config = dict(
    dataset='regions of photos with short descriptions (Visual Genome)',
    train_examples=203450,
    image_size=32,
    objective='epsilon',
    vocab_size=6471,
    text_encoder_layers=8,
    text_encoder_norm='layernorm',
    text_encoder_head_dim=16,
    norm='rmsnorm',
    norm_position='res_post',
    inner_norm=False,
    patch_size=[4, 4],
    orthogonalizer='newton_schulz_5',
    batch_size=64,
    epochs=1.6,
)
Rows from block 3 of the text encoder, named by matrix and row number. Rows with one number belong to one neuron. Each number is 128 + 24 x the weight over its row's rms, rounded and kept within 0 to 255. All counts start at 0. Numbers have three digits each. After the name is the row's rms in percent of the matrix's.
# fc1: MLP up (text_encoder.blocks.3.mlp.fc1.weight, 256x128), inputs 64-127
# fc2: MLP down (text_encoder.blocks.3.mlp.fc2.weight, 128x256, transposed), outputs 64-127
fc1.130 112:143155125083100125125094124108131081120128128168130191118161164144091166166136101130114128119140121182139116113123102114115142108156145147147142147103132132123159141157139183161143111128123061
fc2.130 114:117108125170147122134157136144118154128118110093112080148106113105155068097130162119139140121117140102117123156138149135137116176112115095110124144148120131149095117095121069094115144111121191
fc1.131 123:141085120118116164152182161155125160160143099135129171142117161099064140089163114111157138148173137141126130130122117145135127110135108102125136095130098124146139105095144207134104164141132154
fc2.131 051:128104128121144156151187170149121121150140103134131172123123155092066156108157110122158145140166146146138143128129123157122122120132100096122138097113091126142133109088144195133100165135142161
fc1.132 113:127176114111121138158115167116107187074163158105099137162091152137109143125088159134124159126125128093183147150102088160142125156100132100159130121081139108137113064109128151089157146113138110
fc2.132 060:141169133094132130160110190117112147076155158104090139151091164122110142127109158114119158094124130109178153151100085176144107157101120097141144122076141107143104081101111137095155146103147136
fc1.133 105:139150136110171119098121121142078125144111132120156124105100127083136162136144155132138087135126120212156131157133161190129141087135135073153133156129113105107112133136114109109105143152115090
fc2.133 126:126118112153105142155117159141150122104159133146088117143161123161117080123113101152109171122135083055116119117132082085134113139154138171098119104129125162133157146130149153155141117103127162
fc1.134 103:136151137139135131135158124153097164133093138136087164166138153124112163153110137114129152123125110128160105097099141096132165137128203111163145141116084150096135143135140142167132123105148184
fc2.134 127:128095120148129124129113121128149122122175131114166072115102106123140097117134118140116107133138142123100150139166127172140086110116075118120097117157156127154134119120123123097126121155090093
fc1.135 106:111121084106122129113118110127096141144159143124145110161125130155103128110122141135144100141139129158087161132128153143089120158131173115107116145153135071149107090093127128186107110124141102
fc2.135 060:132138166132141125150114153129142117121088105134100156082125123103156140149149116125095157111112140107152103107112113123145134102127108143125146103101120165119132161135108134067153136134123155
fc1.136 044:153184171178147127118099161108140140076131127086118116130145137100172136115136121107082158163152111122113150115155174091128110166147126129117142144100114137153146104117134112107112087118141113
fc2.136 039:094136128124082130173131139101120098129180150131150159123149113107148126133114081128143112080130158129135126105145097134121145130143105097109114124131154153154131155104124147138159166129098147
fc1.137 097:106143157124088154107163145119130112142151147169155132131116155108161159115116146135136150142089139125110167113119130082116120113098136143105117106187099146126065152112156113176098136118137126
fc2.137 082:143105121135163107151111100130119135115099105094116119121147104136115095133165126106105125110144107149148075127161150167141155132158141137162141148077157093118150113141096132083155140128104137
fc1.138 114:113118129064102131114129108110101118144095131139144086118156157167110169086091135125146119115096132071157148170124111138116139158150179141122136114154131102115077101093146147119148169108157115
fc2.138 089:156144120199152123127125147150153125098151138114128182145109108093154114169157128129104122136156103169123097102117125131138098105110079136148114144094137139127162161148103108143106109165082133
fc1.139 108:116138097121060112149147142115184141145123157102108137102142149139087146128106191135169122153126136153118113098120142140133155153117116082132130120112124174089082110080161156153114119129136126
fc2.139 094:128115135139179131104115109111089129126143123179165112173106106111143103112126083084078132116112129103147129160138132136109092131128148143144115149161123080173173135163103101085114132126112121
fc1.140 051:124147084146119117128138127102108148140108129196138142123138142127135106157143147120151103124143119128191075141100137172080121128113124082117110129136138132128113137085113123119116146131171148
fc2.140 039:142126141126145095118130179119123080126141131069128133098132148100152159117132086103155148120138105136118131110130120136158133159138120120090173136146117115141140124141106139121125149104110177
fc1.141 107:132114127132112148137116111102100129105099151134127139077129139145117137175120150122138113128137142081130129106172128120141138123119100089135137136110126104174102148145155105133125099142115128
fc2.141 113:128133117128146100118138175149158118133153117137132112175133116116143121087131109175124160124118117162132121146080110137112132144137134161103114143169136158081154103120117152115119148125152144
fc1.142 111:146171121114067137144149153118123145121058135116102086137140120120134139140092103125129112171113099112138141137136118172116100119148087137168115144155107111124152170116146113162136131131115113
fc2.142 096:134086144139184139105094080133126151133184113157148180127099167151113134108170154147128161101114154136123121107102133107154165121105155124068137097109153150150115087129116150083101112102160127
fc1.143 096:141168133137088117123127132144115163167153118117117141158148102150104121131127129132130124128088127157088149156144117134116126139094141108153131138121170115152103093077131094106128119091100122
fc2.143 088:135091129130171129138130119112137114097105136141134109108131153072157105134137122127128144117180107109166106126117124103134119118156122168101108122135084147116144176166127118154131120164143120
fc1.144 116:128152141117142132149092129118101118107147152105114147099130168153153082175146127122143144142132136144153175140128163164141115178096141137116126143122121153110114118111180118131076083103126156
fc2.144 119:142113111152115117135145134137150138156091106140131106134117089110104171088096110129096123116108122109098087103123098102112126084180125107152140124126137105157128131129100135135167152156110106
fc1.145 123:112112139115117100113106108152092107132143122088179146136107137163108113101073173134149109113132097154114091114165131124161134111130151124124115099111144132128123128100104152139151128118139095
fc2.145 110:138133140141153142143141152105159132121115126152066116111147106095157142149192098138113159139133166111159150133080112130087128132142090146127135146146120126111129139157135119116104147145111152
fc1.146 045:111158100094118155107169114124123123107117129177133152159185140101111122114106100113140119153103135091153171119145110108120110154107160107115124112145177162093078127143099087113070097112101099
fc2.146 037:082166114089147117113186114152108089141143140126094193130165142116151104151144091119103115151128116125108151097130138143126132141118155075122149169135154134124104118097094131103096146140111149
fc1.147 125:116126170138141128087131159127089132154094108132101142096173106162099116185106145130123156143167128120140119117137124093133140080146113116120118175111123132151132146105162105133116126114142095
fc2.147 114:143141100104134128170132092146149124101161156135148125152102158092159138095142117117134121130081132135119134147127134164119107193117133134117134092141125126111131131154092144109142126133108156
fc1.148 114:090150110176120137145096110112115133161129126125105128136127070094139165176108163118123119156179150094136157155121143096130096123120144170112116147178110122140114129152105129114106136159127157
fc2.148 126:155106146081154130120149148163131125094144131155135129137134167152125080095158108155142161095097073160114115106135121139130187132119094097134150107071122148082152127136148117142150122099141120
fc1.149 047:130137127094167126095108108057139148140149134129152114166145148140135149162085140110131140119136144159135141107119143074169134166128178108079135117134132104186138119120089121131127134119146123
fc2.149 039:102167156163132132139129139148110088082135125115088121114130130086175094119149082097113104133148158137116126111132117179100123126096079105131133133114071131142102131113143124141139169144079148