From a checkpoint of a small text-conditioned image diffusion model.
Model: 7.93M parameters, 32-pixel images, arch uvit, text encoder width 128, text encoder norm layernorm, text encoder activation gelu, activation quick_gelu, patch size [4, 4], layers 8, width 192.
Data: trained on regions of photos with short descriptions (Visual Genome), 1.6 epochs.
Rows from block 5 of the denoiser of a small text-conditioned image diffusion model, named by matrix and row number. Rows with one number belong to one neuron. Each number is 128 + 32 x the weight over its row's rms, rounded and kept within 0 to 255. All counts start at 0. Numbers have three digits each. After the name is the row's rms in percent of the matrix's.
After each neuron's rows are labels from the 100 images, of 14976 (inputs lightly noised), where the neuron reaches its highest value: "colour at peak" is the nearest of a few named colours to the mean colour under the peak. Only what is clearly more common there than usual is listed. The data: regions of photos with short descriptions (Visual Genome).
# fc1: MLP up (model.blocks.5.mlp.fc1.weight, 1152x192), inputs 96-191
# fc2: MLP down (model.blocks.5.mlp.fc2.weight, 192x1152, transposed), outputs 96-191

fc1.133 114:099185155131125110159189096146214146205167082154138144199127093144100105065131143176121164090176113131116111205127101132162154103136050085111114144137112183137092134147112049097135095123143109135152137118105116140116106086132148184124104122159187088148116131095171107077150105170137141103
fc2.133 119:152083084092131111136111157158103139037147144114136108053141125134155183148083089086122138137075095124165106128164147137115126147127157169121097129182137129061127170107117095136093126119119132159084145149118194115085146109094142153144153123141080134177101134111078144152092170129077138159
colour at peak: grey

fc1.355 110:145137164170214155116190165104122107131133066117126128167106139172107080169099128137165049115095168108145131137178098118211090138112110123160114151127172141162127149190100083096154157109176163153164169213139099132136133123141161130092136131164164075103119107126143085153134117121112164122
fc2.355 124:110116141088095078123093118159140137147100196126116082115169097106094167110138145156095191158183102159109171135065148103070186113129151136086116131136150101114103095065135129158095147115103113124079048037119153109096156134109083152167124148103105181136136201140123104129117169131145085155
colour at peak: grey

fc1.310 100:122130124139087079142172086064120123175202154157127110137052127105157104104133141082192105112145135134179109130113132131117150060095118096118097197169151141189085129141129138186157123098116097183110155123159185086160103116057170200156062118179116127116168102137161140150151130109093119149
fc2.310 080:158112067152176141098121155126078144119066131122109083120158110107173182122122090215122180098118101101097110174130121119117115128113159145081124088103178162174120169138142049136154175093111117079154157111111119162076142114163111126113084123097129109158097111113162118109123138126164091054
colour at peak: grey

fc1.495 092:115126103128185122152145153096157097134089189135145115134185135117113137132203137096108085146130161157071041160175174159146114121111113185094173107121119095095081084053129157144142136183158114169194156078124110117153165076129136133139167153159145138142167146085069161132135123087195133125
fc2.495 079:129143184148170118081103090188109118117104065149129097107169126115105086109093149111154158161101063078131189086099108084125141160112114119155080142174143134180151198143120065103084095091087144096060110167175140072134098111125132109113110126078154118116093120165142103155110191148082162163
colour at peak: black

fc1.346 090:150121105159185177157112097146142084110147151135102147125105160138101195154144109121132068111138147149122172152148088153133141139098198128151142131169120129172104080086237189118114142147077186200130131146142198157111134167132092089119137075091066109201154111117141112118065121135151142097
fc2.346 069:104149123095123066071144128148138164187117094156148111157167118124162099081130115165100166097110094123128096158096181108098116133165132148058118181121110132093101162159083040120143103079130098121123127127068068124060104097145153157150145154138109098099162110094106160121137142117102084150
colour at peak: black

fc1.126 095:047060094105128128127170094149143107047133151092134146094095177176107106111147136130130189087147148111108101115097089140120130072169145087123072170126072139116147110113088181112147070129138182121089098162088106075058112138144128171132127128116125117164091140111161128127139135134098096123
fc2.126 089:141197147133123158142051178160154138171118075166108012117128107093100137151132158111106117194130044105158155165098151103091129152126073148119190118103190133122140152128198144115132162104151104097127102126133146148155165168087077111138092135127117175185118080116072097148144107161170150124
colour at peak: grey

fc1.490 095:175103099111115091140104092170158069166154155094069117123146089167110147163099098071153148142122056139199077153130090089106086161091070141148127150148179100086109107147123123132122131052141164138104113100106155165173128121122089170111081103126117086151066117145152071099074111181141137162
fc2.490 073:082178093146121168126143109108106136063115110155152175146116157079142070070126189194163135116167188139112144067139100113162183103142174103107096130102082181137092141168155158109184135167138089060150124156157096153112109130112118106128144137146161158085134177077135163129146087085155091085
colour at peak: grey

fc1.90 097:158112155095089118069139085134078133134088123153112134161087094131105117114139138111182140125123121132094137095207166110210062124107061136146177116111105151124093116134128117112117148110154129144131116077145117089155106116108162146153069091168181171143151134115090130162156143115139203135
fc2.90 080:077146135143108089183128174121108106137142152125148117156141092113169192154106177144081116148141122101153125172139145130080187115154186156133105146120160142141108180145111168140139101140085177090120148134095160127054173145166110085140191171112146158083124085121151134143090126192122043117
colour at peak: grey

fc1.136 124:150143166126116125107146129120103179129121139143081129082107119180136161185104160095065158191118078167152113088135143120122095102162091103129169170142126132147084206163131120138197124053156140098114051101106146143145162174150126098106189169144144132118113056151175170126109141106104113079
fc2.136 095:114061094209162151171085099111128149170129173125184112120143216187148162092139092158160206147156142123059098102089142150175119127148190100113081104180147115095120088132156110140112143171148086160139145170098094156123084127069167131128049118161141134118107185104153055141070126120152140156
colour at peak: grey

fc1.457 105:098107096148121152161133087130117112040143169138119090121170113142121142154071138106159143081138111107197141156108172134150120118174065161102159138153165131113169169069119132138097107127164172125085162135151133115040153147138125138108093159179118135188077137096133139144136135182071069118
fc2.457 111:137140152112118141120067162131157117222146094141150161125092116119145134139150098125071094193138165142111099097145102133131129148109149069125135083107113104176101072146150165144155137112097076126166065132110123138236094150117113078121159128126091155104217108140102116083137156083121153121
colour at peak: pink

fc1.361 098:122081172113132111162105065088103115092179106114142148151134099180127147145118177119102151128169099122146127150153157100123136116147137121091132120161130106131120186150069166101152027077097163124073096120066116067112130086138165116098046079172155125133069169069174127110116136114104108161
fc2.361 115:144140071121151179150166134141137150165095141145109121081129197071155113117108084117131120154127187164150102102102076172138134198101151118137147181099119157111124110114162164157134179177152105131144136146148065191108131178114126111107179186075096150161174096186105175155183152129139176077
colour at peak: pink

fc1.367 095:175123132139108125114049143100154084086061124098077119089165144154090095128129159110062086116126154110105159073175111117120146131092145134109097079118116099114132186129165194119122141159168150142113145124167120117169101119124128164181162094181164155153166141110079145116084231086149164152
fc2.367 098:138110171125154159168184114156159156134178140172186115160128116131120146156074111112203122122130101120149118194157145104119109112142126125120136119142125172149139095164122088119110085110083113127133064084086122133118124082167063086067096164093096105103073131164185180132176015152127118136
colour at peak: grey

fc1.730 096:115139166147184142069101148166157132163064075122120109176164181128140164165115185144118158164127111096157126144221100094158115166113130153157128111167079067136090171134119147164104088141136145109157122137151099120144188113169090079133168157131185117167116176110118149123188112059102108077
fc2.730 123:166109113122103120231144164092094089135208198116118162086083076135139091106144066108088103100159167158076115099038154160117124090140123088119096160125191174121132114131101120137074187139162076130115152126096182116102095128093170164140141125166098166122169127114124112109065163157153162190
colour at peak: pink

fc1.742 090:051126192134098159101140074121162118130057135167125084120171142082175101113094181153122200175128147130088103162160153127106142157122122132189103186154143109142121164149179132133139111151162178086097155136087132084141185143117143145088110127173123146177164095124090151103065098051152143102
fc2.742 110:163146090090135117141123159103067122121153113104160174175076142158077153144157126116156097059154106174125194111118116127159130092131104103078126141082144143160120073135109141158134101148109080120149106114144126174089109149174090073127115174117137101109132139143173088167170151168101156163
colour at peak: grey

fc1.658 116:121113169135165097118128090141083141206151095091136100142170092127138127121186095057141139167114192135071131116163139096138081127131065122154115098118143116157098117133155089118155077115150127145139128099139127131154163174117150087116161070132136196132114139163061083125083145126168204124
fc2.658 112:161095078132079185102167140145129126036102185169115102112067086124117119092121197137124110087111044113207162191130171125136150149148141108114155181146155122097156133104163158130115151120158130191144191147166131122119108136115121172168097136125126078121104099091167140166193110174105100128
colour at peak: grey

fc1.717 088:130097173100133106140152119168046139096129140120139134133159080072096161090070111108105130119174113158115116073140075133065120094082142130137175138139159084080165137150139105089118129096196150138113110093170112122154118161110082158204103132128130160141109192155191118107071090122153139149
fc2.717 068:090188101159101108147119148161161136150160101113148158113111159094146124155185131054076149123077156113174099159163093079172182192103121133122095118164134076082109092127112142139148102145126086129147152163153137131102141104096195150086164080157191120137052109104117137117145142187073136081
colour at peak: grey

fc1.384 086:097130129092053150123150123123171110128059114144075181159147108096106104114144121130106155154106154121115160123163174132114152140120121129149113165114112102169150135090113177117117154112056116067199122158146084165119115167119063159123163136096139149143141120167157090109180081111081123126
fc2.384 087:165109165143137137099133128139081133102159142110118108150079140175152188177121124094152104163113074120156144125104114083104103154147115106111147132165150163075079164174079109060142077091233133144062168115120188085147125102116149122157110073134108148121092147148123128145032172141184111155
colour at peak: pink

fc1.415 100:139147159032077090109133060075119070180129134136114157147145122115094170156172099090105153186152139111082133132158100155091132118108149102110152135175093115104145154141122149100121097157161113088160114147087088077164111184133186130111191129166131127175153126118138140089112089151126118136
fc2.415 106:125127066169191127151149142171111163059148150143146104144088152111145129077127153175137119093067108149168095106114165115118124128084138095141111150104114144068100076146164135151127152130168141179058104102157161174066160091135089181158081099077123146138093106100077114125128168101139133164
colour at peak: pink

fc1.652 105:136081159062122152111032156163094134058137128126110164096094143115171110143119197108130099156109138079157155098141072199143032114096108086123129105105077156133118101145131178188159104121169136129147128154096117166108135134114111166124163099154120123108136113062049112130136152092108162133
fc2.652 102:102128128154150105144172109106169155153110108131123097160155117135096151118091052168148145102177153175109110141175121126132228172119117169139111138160089109129140144157164128109073032105116134124120140176160069114130126092165144156108083119072166132134179155139174134119129063143113099145
colour at peak: pink

fc1.88 099:156078080143136195103083128162169155173140116126077131159148132119136105131131104076190122123126106150156050137181117161085106198107070117163119205102147115148147125098048106141152102064142122107114142153092143143164184151108070105058195103086166120139076126134119122139124184163095151164
fc2.88 095:143182169078142092137160153083127103081125156080134124079152101108170135096110136173098191168082064103044199136090108108180132080165160157109090115169119158104067165168127141127144180179065118106128074124112059127082115087161182166160118113142120120118197138144135119126110083089148121159
colour at peak: grey

fc1.250 119:094133215166132078087181138161191154130121101140196072153097145110112093128128105162128111165115201118158099124107111091151098121162165153145115128158146200176161101214163135108092187111127125086093089136146094144140087163069161101071089143142078102070148149146159155126144144193112144152
fc2.250 079:081117088103112095116111113124092134125107146064110128151159090133079153097155142119171157082156162146164157108077127086185141116097129151052112137088104114124146147095100122142191124191147076127181150094081143087098138163134118178146192126137136145135145084139084079136104074165139128114
colour at peak: cyan

fc1.181 100:129118104209182102097072158164096131125059129123132106123168160203121143151123125094115126120140168119154118167146162108138099118162149094153119112126129026146156070160111117075166166124090142043172127134125152115128162149174087082070107134072155146120100123089188121105131131161087091102
fc2.181 097:123114101116090189141160081048146093104082145132123133147173098074123143136143170127143137162114076167130117141174140133113140219079079164089122173184146209132111201076102130120141075089128153150105124163106194127121125121078161163152103068167077084107178183182143094072086148120178146157
colour at peak: pink

fc1.424 103:081118121115076155122120070136132103135122097108141154190156129058116114078195089102099102130168152108096118156135078126140138153091117142110057127148158081151174131174184138110132129104136127123105171131160116099122141120135199109146139066141099153096162152083113094111141210122153184115
fc2.424 067:146092149210069114117138107107090139117082128063149092104144153171151111173109178139153093161104166132125122134078156134111150137144156138090150125137155093091132149138130173124142126160103128155143117153100099096114118126115112142128078110082227128080053101098104137188151084114084071182
colour at peak: pink

fc1.565 105:098131132173129150137149125127126139144136161096122111110149089093137131099149066080170152114132146156175150125080148093107089117127124193130149155048138171141128139151217219112125063124172140127175191139148101127116132149138118184155112154149123146165162075156077067161105162133148165114
fc2.565 130:173138126099123095169119131127137123108149148160113157133122156178144124139086128154063095134100120109083135110202104140186196155119067093088109121141084110091078098120075090143112168138105179146103103103145154105167101101121110096063148121153132113097119141097191194078125123111163139083
colour at peak: grey

fc1.175 111:117101182123188083131088083102125127106177137114081123115138131129105028110147187149115097117134136104081164136135153099136121144112139155139124145120121174153146170183176111160185167109131096127129130200111197171105094156113124112113132140124103105126142115081181174171127140122125104137
fc2.175 095:163138117090103138150205110097118121140118109135186103131120116128179244140114099099142120150101090128155102138182119154079130093138134087149106116133129120101080142079119179108083142120121176170157140038103061080150199118150143120145098122151170106115136141164119128092164138121126152151
colour at peak: grey

fc1.540 108:156170112155133121105095183124201145115134135139084154141169106075120157141188099112102109168148127151098151160167135072156187163162134158164170132195135155142074167179178081110128168075115129105197156138091127133155182096103093128097193086208108102130174175163125095131133136141149194104
fc2.540 113:040099142091109109150145077177039160217124089114141098128115096164090071152093126098168171130141111128190172080128112155113084150126117124110140145021175123113151129109105135139143068061119095086095098123147156164088098172123096143118086165097136170125073129140107073132164147134104122126
colour at peak: black

fc1.251 107:101118151127115146113134147151099099149109111116120119076128085097102085179123124085120113171140122134155141089179108149115073202107196156134127136122037049145126107159133165092134086079157134132143103189124095157142163154084060122107143153129132138132181139166111074136093139072137157122
fc2.251 123:174110093116159095175123088082146173113132156150136179161087179130170178102136109134125149123095134121073113115112137095123161044127046127137140116163182184141117160099140087103147179182139182108156168072174142136129078092149160131110101095165111116106073137063142164125140155155121108120
colour at peak: grey

fc1.430 099:070135130106142171177116089159130073170107104098117113145133115120105103085149165142094194117181119117111117142158060111132160096145060118069150090187141103131060173144166153136148162115137124079123129118108135160073159188142155149135129172178138105185146141067096120143160118105137132180
fc2.430 154:188145137183105101098129164107116171087138149163123147088137136152153137132080092094176084107062120195125133141103205122156122159112149159176078181110116157109181118137083103132087123148141163186111123140149115080165126066124086128143116083082097165088113141159138160110093152171137149117
colour at peak: pink

fc1.727 093:131098076173108097153182104176062125140120049130147089171107115145089128113093124114094087143110136119114157078139122121124137134162119128125126137102065187179066146178112129126124140099118146086130141140110179091150140157148124111117094059184125077120107166118048112101092127172095133084
fc2.727 088:087080153112155161103070136125154181137120170118137129102156134126126090147186128113124183127119174181111163209127181116098130098139112118171155102146146116044166204167161112103123122145110113178163077125167070109114117103090162104128163177040126157150158124146159168138188138100163125173
colour at peak: pink; white

fc1.695 089:162126149141099119111131127116132150173119127179157082146103124106151123127069076066182135141101072131093093115139162093144099136127057102136132115141098096063082135168135109188066155105170072159068128135150090100147134166083130111096117173206212079131101115064103097156041117156147116166
fc2.695 078:095093093150171116152093154137116085106142156072111162123106131110122205140110138171101140109110196116091153138180102170123157143099165119101138147147150173190160150129130137080142104166118139100145140112096150144123134155162070147149136075112079141156132146102145137099120127191131110145
colour at peak: grey

fc1.534 088:123119129156115104117091154137158083114092097140197102167110163143172138179072128176095121194166168119136146140152131088159085142100162153129162159186111088140127115166154171089175138134175144141133136160109084110156190121069094132135167120115127102105112162118191155136089126137113092104
fc2.534 094:145115140065141141109138086116122164127111175112093128121148127064068108084184137084185152079106070194150112099140133123128166116143131117102097135104157179151112148103121122154115123110076109076162065114142173178121070112211152153105174154139147120127144131124107152133164152085125187134
colour at peak: grey

fc1.160 101:104120100132116161127102142161135140060116148108124109124160208036097106138138121090075151131053147068071170069090151125119103203128125141125133135113114125139136128123165159103089087120147133102175183101150165118165091119143087141126155154138149134057143205092085163084110175168099123179
fc2.160 081:087180137071149163115124125115127092132125098141170141164090127183142140131101110129152113110149145181188119129179116125089125047160110098145112083104166164154155131201072116159164174097111160132101135093081150156127159126094161069158128132087149085153125119099145069093127073086153177107
colour at peak: grey

fc1.752 091:104180129127121117092169119118115082173100110160117114119093117101141158140053081074138142115071101162139100157103152133094130074145170103147095130102157083134208147182099101134154117093165055151121166090105104064160162119054099147103134148170131056200116123117102136155077151090132083145
fc2.752 106:154098146153124110133102155134113175098182143087124105104117133157131120117148151194111084120154161086148113105160100084146118129141066165123163142149042148123085110112103183094108112173096164144121126148147134197153113100135134095106117099113119136052110146164153153040147079160153134111
colour at peak: grey

fc1.383 086:094115122091206103111105099109120153145152103101105158119095145113133123080111112110137089125169070115164101105128152120155123093167062129157093066082148120064134120174138120147103121140146145045143145093090115145090146157074124120136114073155097166107116106129109083120201110138104131089
fc2.383 053:132134148101096101097108093135135132184052133140145125188153102129138062137131164105160061154151113114141107107153133150121140131000218190140134173146126128120128149157123152169099103141175109149188152135102075145087128130118117169172126119102111117122092136121165157102147151166147136125
colour at peak: pink

fc1.153 095:120184133106104094124113231083160136146139163100046124041068121151161211134105133166132117141124109150171133121159142147161146131172123151153145116097078136104088167115117145157112094094134118096104163066156137155146113105085078168101137180192167093157122102152095168088121101113184130109
fc2.153 092:119088120143129161135128110182094153105179136152160105151127110126083075149125160077125088144113107153082136108149101098130160097105123141073080165212148103136172075156151130114104069127150126162169119161130109140124107184128131118074122097124149185115088181070154100122148152164092155128
colour at peak: grey

fc1.228 092:162092129150171142072137131173120141116085150089104113155147072172143099145080103121143143127126088128126127083164157099185070120107069166144161204125104186120124112158093172126114061124194141113118094121095143158193126141099082133085164100114155112145133176140130113120173100126172146104
fc2.228 099:087118130101087121174115151089109161167214142158145099106149161119109162113127145163095093178093165145082171190097113146093137156151152111115096074104141156144139157117196114118124108196078124151151125116159099121107095147131128150150111185108080167106142128115085159132076129110076089155
colour at peak: grey

fc1.358 090:115091113102137102132140093171167153097074117104116115122153082070120107172160177105132057109160200153098131108136132196159069119151128135170134143112117107132116138202114147146085058116152136115144124162163167148108126140085136146137186102053134178171165111140121106153151078138152145088
fc2.358 080:118199152134128161102132121084129166154151142147146136095158148209086148116091120116107117195102115103126122165174127046049136137109124110130131094166128082128205125059113101195154171164105107157099096104119086122127148105155112146183052128129118143104124138121126179111092212142083114132
colour at peak: grey

fc1.93 114:130099128087096106145138140101172174090145124106104130116073204116140145102126138176088127137131155102104116139090113123144109084156128115084139107114138120078134154171161156095093031104151179115095157132163112174107121106140109123145065127208135134143145156100110097119170110144173146122
fc2.93 102:134143114141128164117129141109103101195124150121153123121158063114129100161179109138133112114118143139139158146158172198156129140114148186165103105121114157171074103106081154157188174153093081130193062108112133086168129176166169130077163118090091146116172130160126129105092137122107115160
colour at peak: grey

fc1.643 096:096122068114156033089111137123079144109101148161109072116086141149109097117084194092115098093172198161164113107066155149152145111127153115152099033155116071113132109116125175140190086066116103044148055151094147128093138150118089122154114075132157149108113120118136136173118150173064090128
fc2.643 080:161112144077109185165117141135136180141160123121120159078183132085191164146135097119147124105144053087088112148158118126125110172118067145135193146172111168091142164093101129099063194132126165157059163142074131117138075141150119110172109033153141156154178134165187071089130169103128137123
colour at peak: pink

fc1.532 097:151103134116084063102088165162143150128124166114087101127131124134073102135104188079107099174146117142069119072128175111120145086136100174155132085142104157118143157121135127155139138098133089084154091181111188058130127134159116156145153120153184162170142109057097136151112099163129077090
fc2.532 089:108131093138107166120164097115126160148120080159180137161099186125133208126125115153173154131136122143226132147148065136158113184128157099082110174132167108150121088134133088113119100157138074167080157098118060184127107108141094136128124152148126074089156146206149180104169165143146177165
colour at peak: pink; white

fc1.132 089:174152065117156140157076179166131197139110082100161106085129099143109143169181132089176122139092117172168102143168131085129109138103133110113158113191104098135105094153150107163135160063128122102107145129136104117128153118089088129104115066099138167138164106166117108128132148123110184182
fc2.132 134:086105162130072135110191104100158069103166166143102145120154131089130098080086112171096107132187130119090158119096098173130176126154099162161127130057168115108177160100095137117129112136141123148183126116120139142161094126167152143142142208144155110105130141073144130152145073117172084044
colour at peak: grey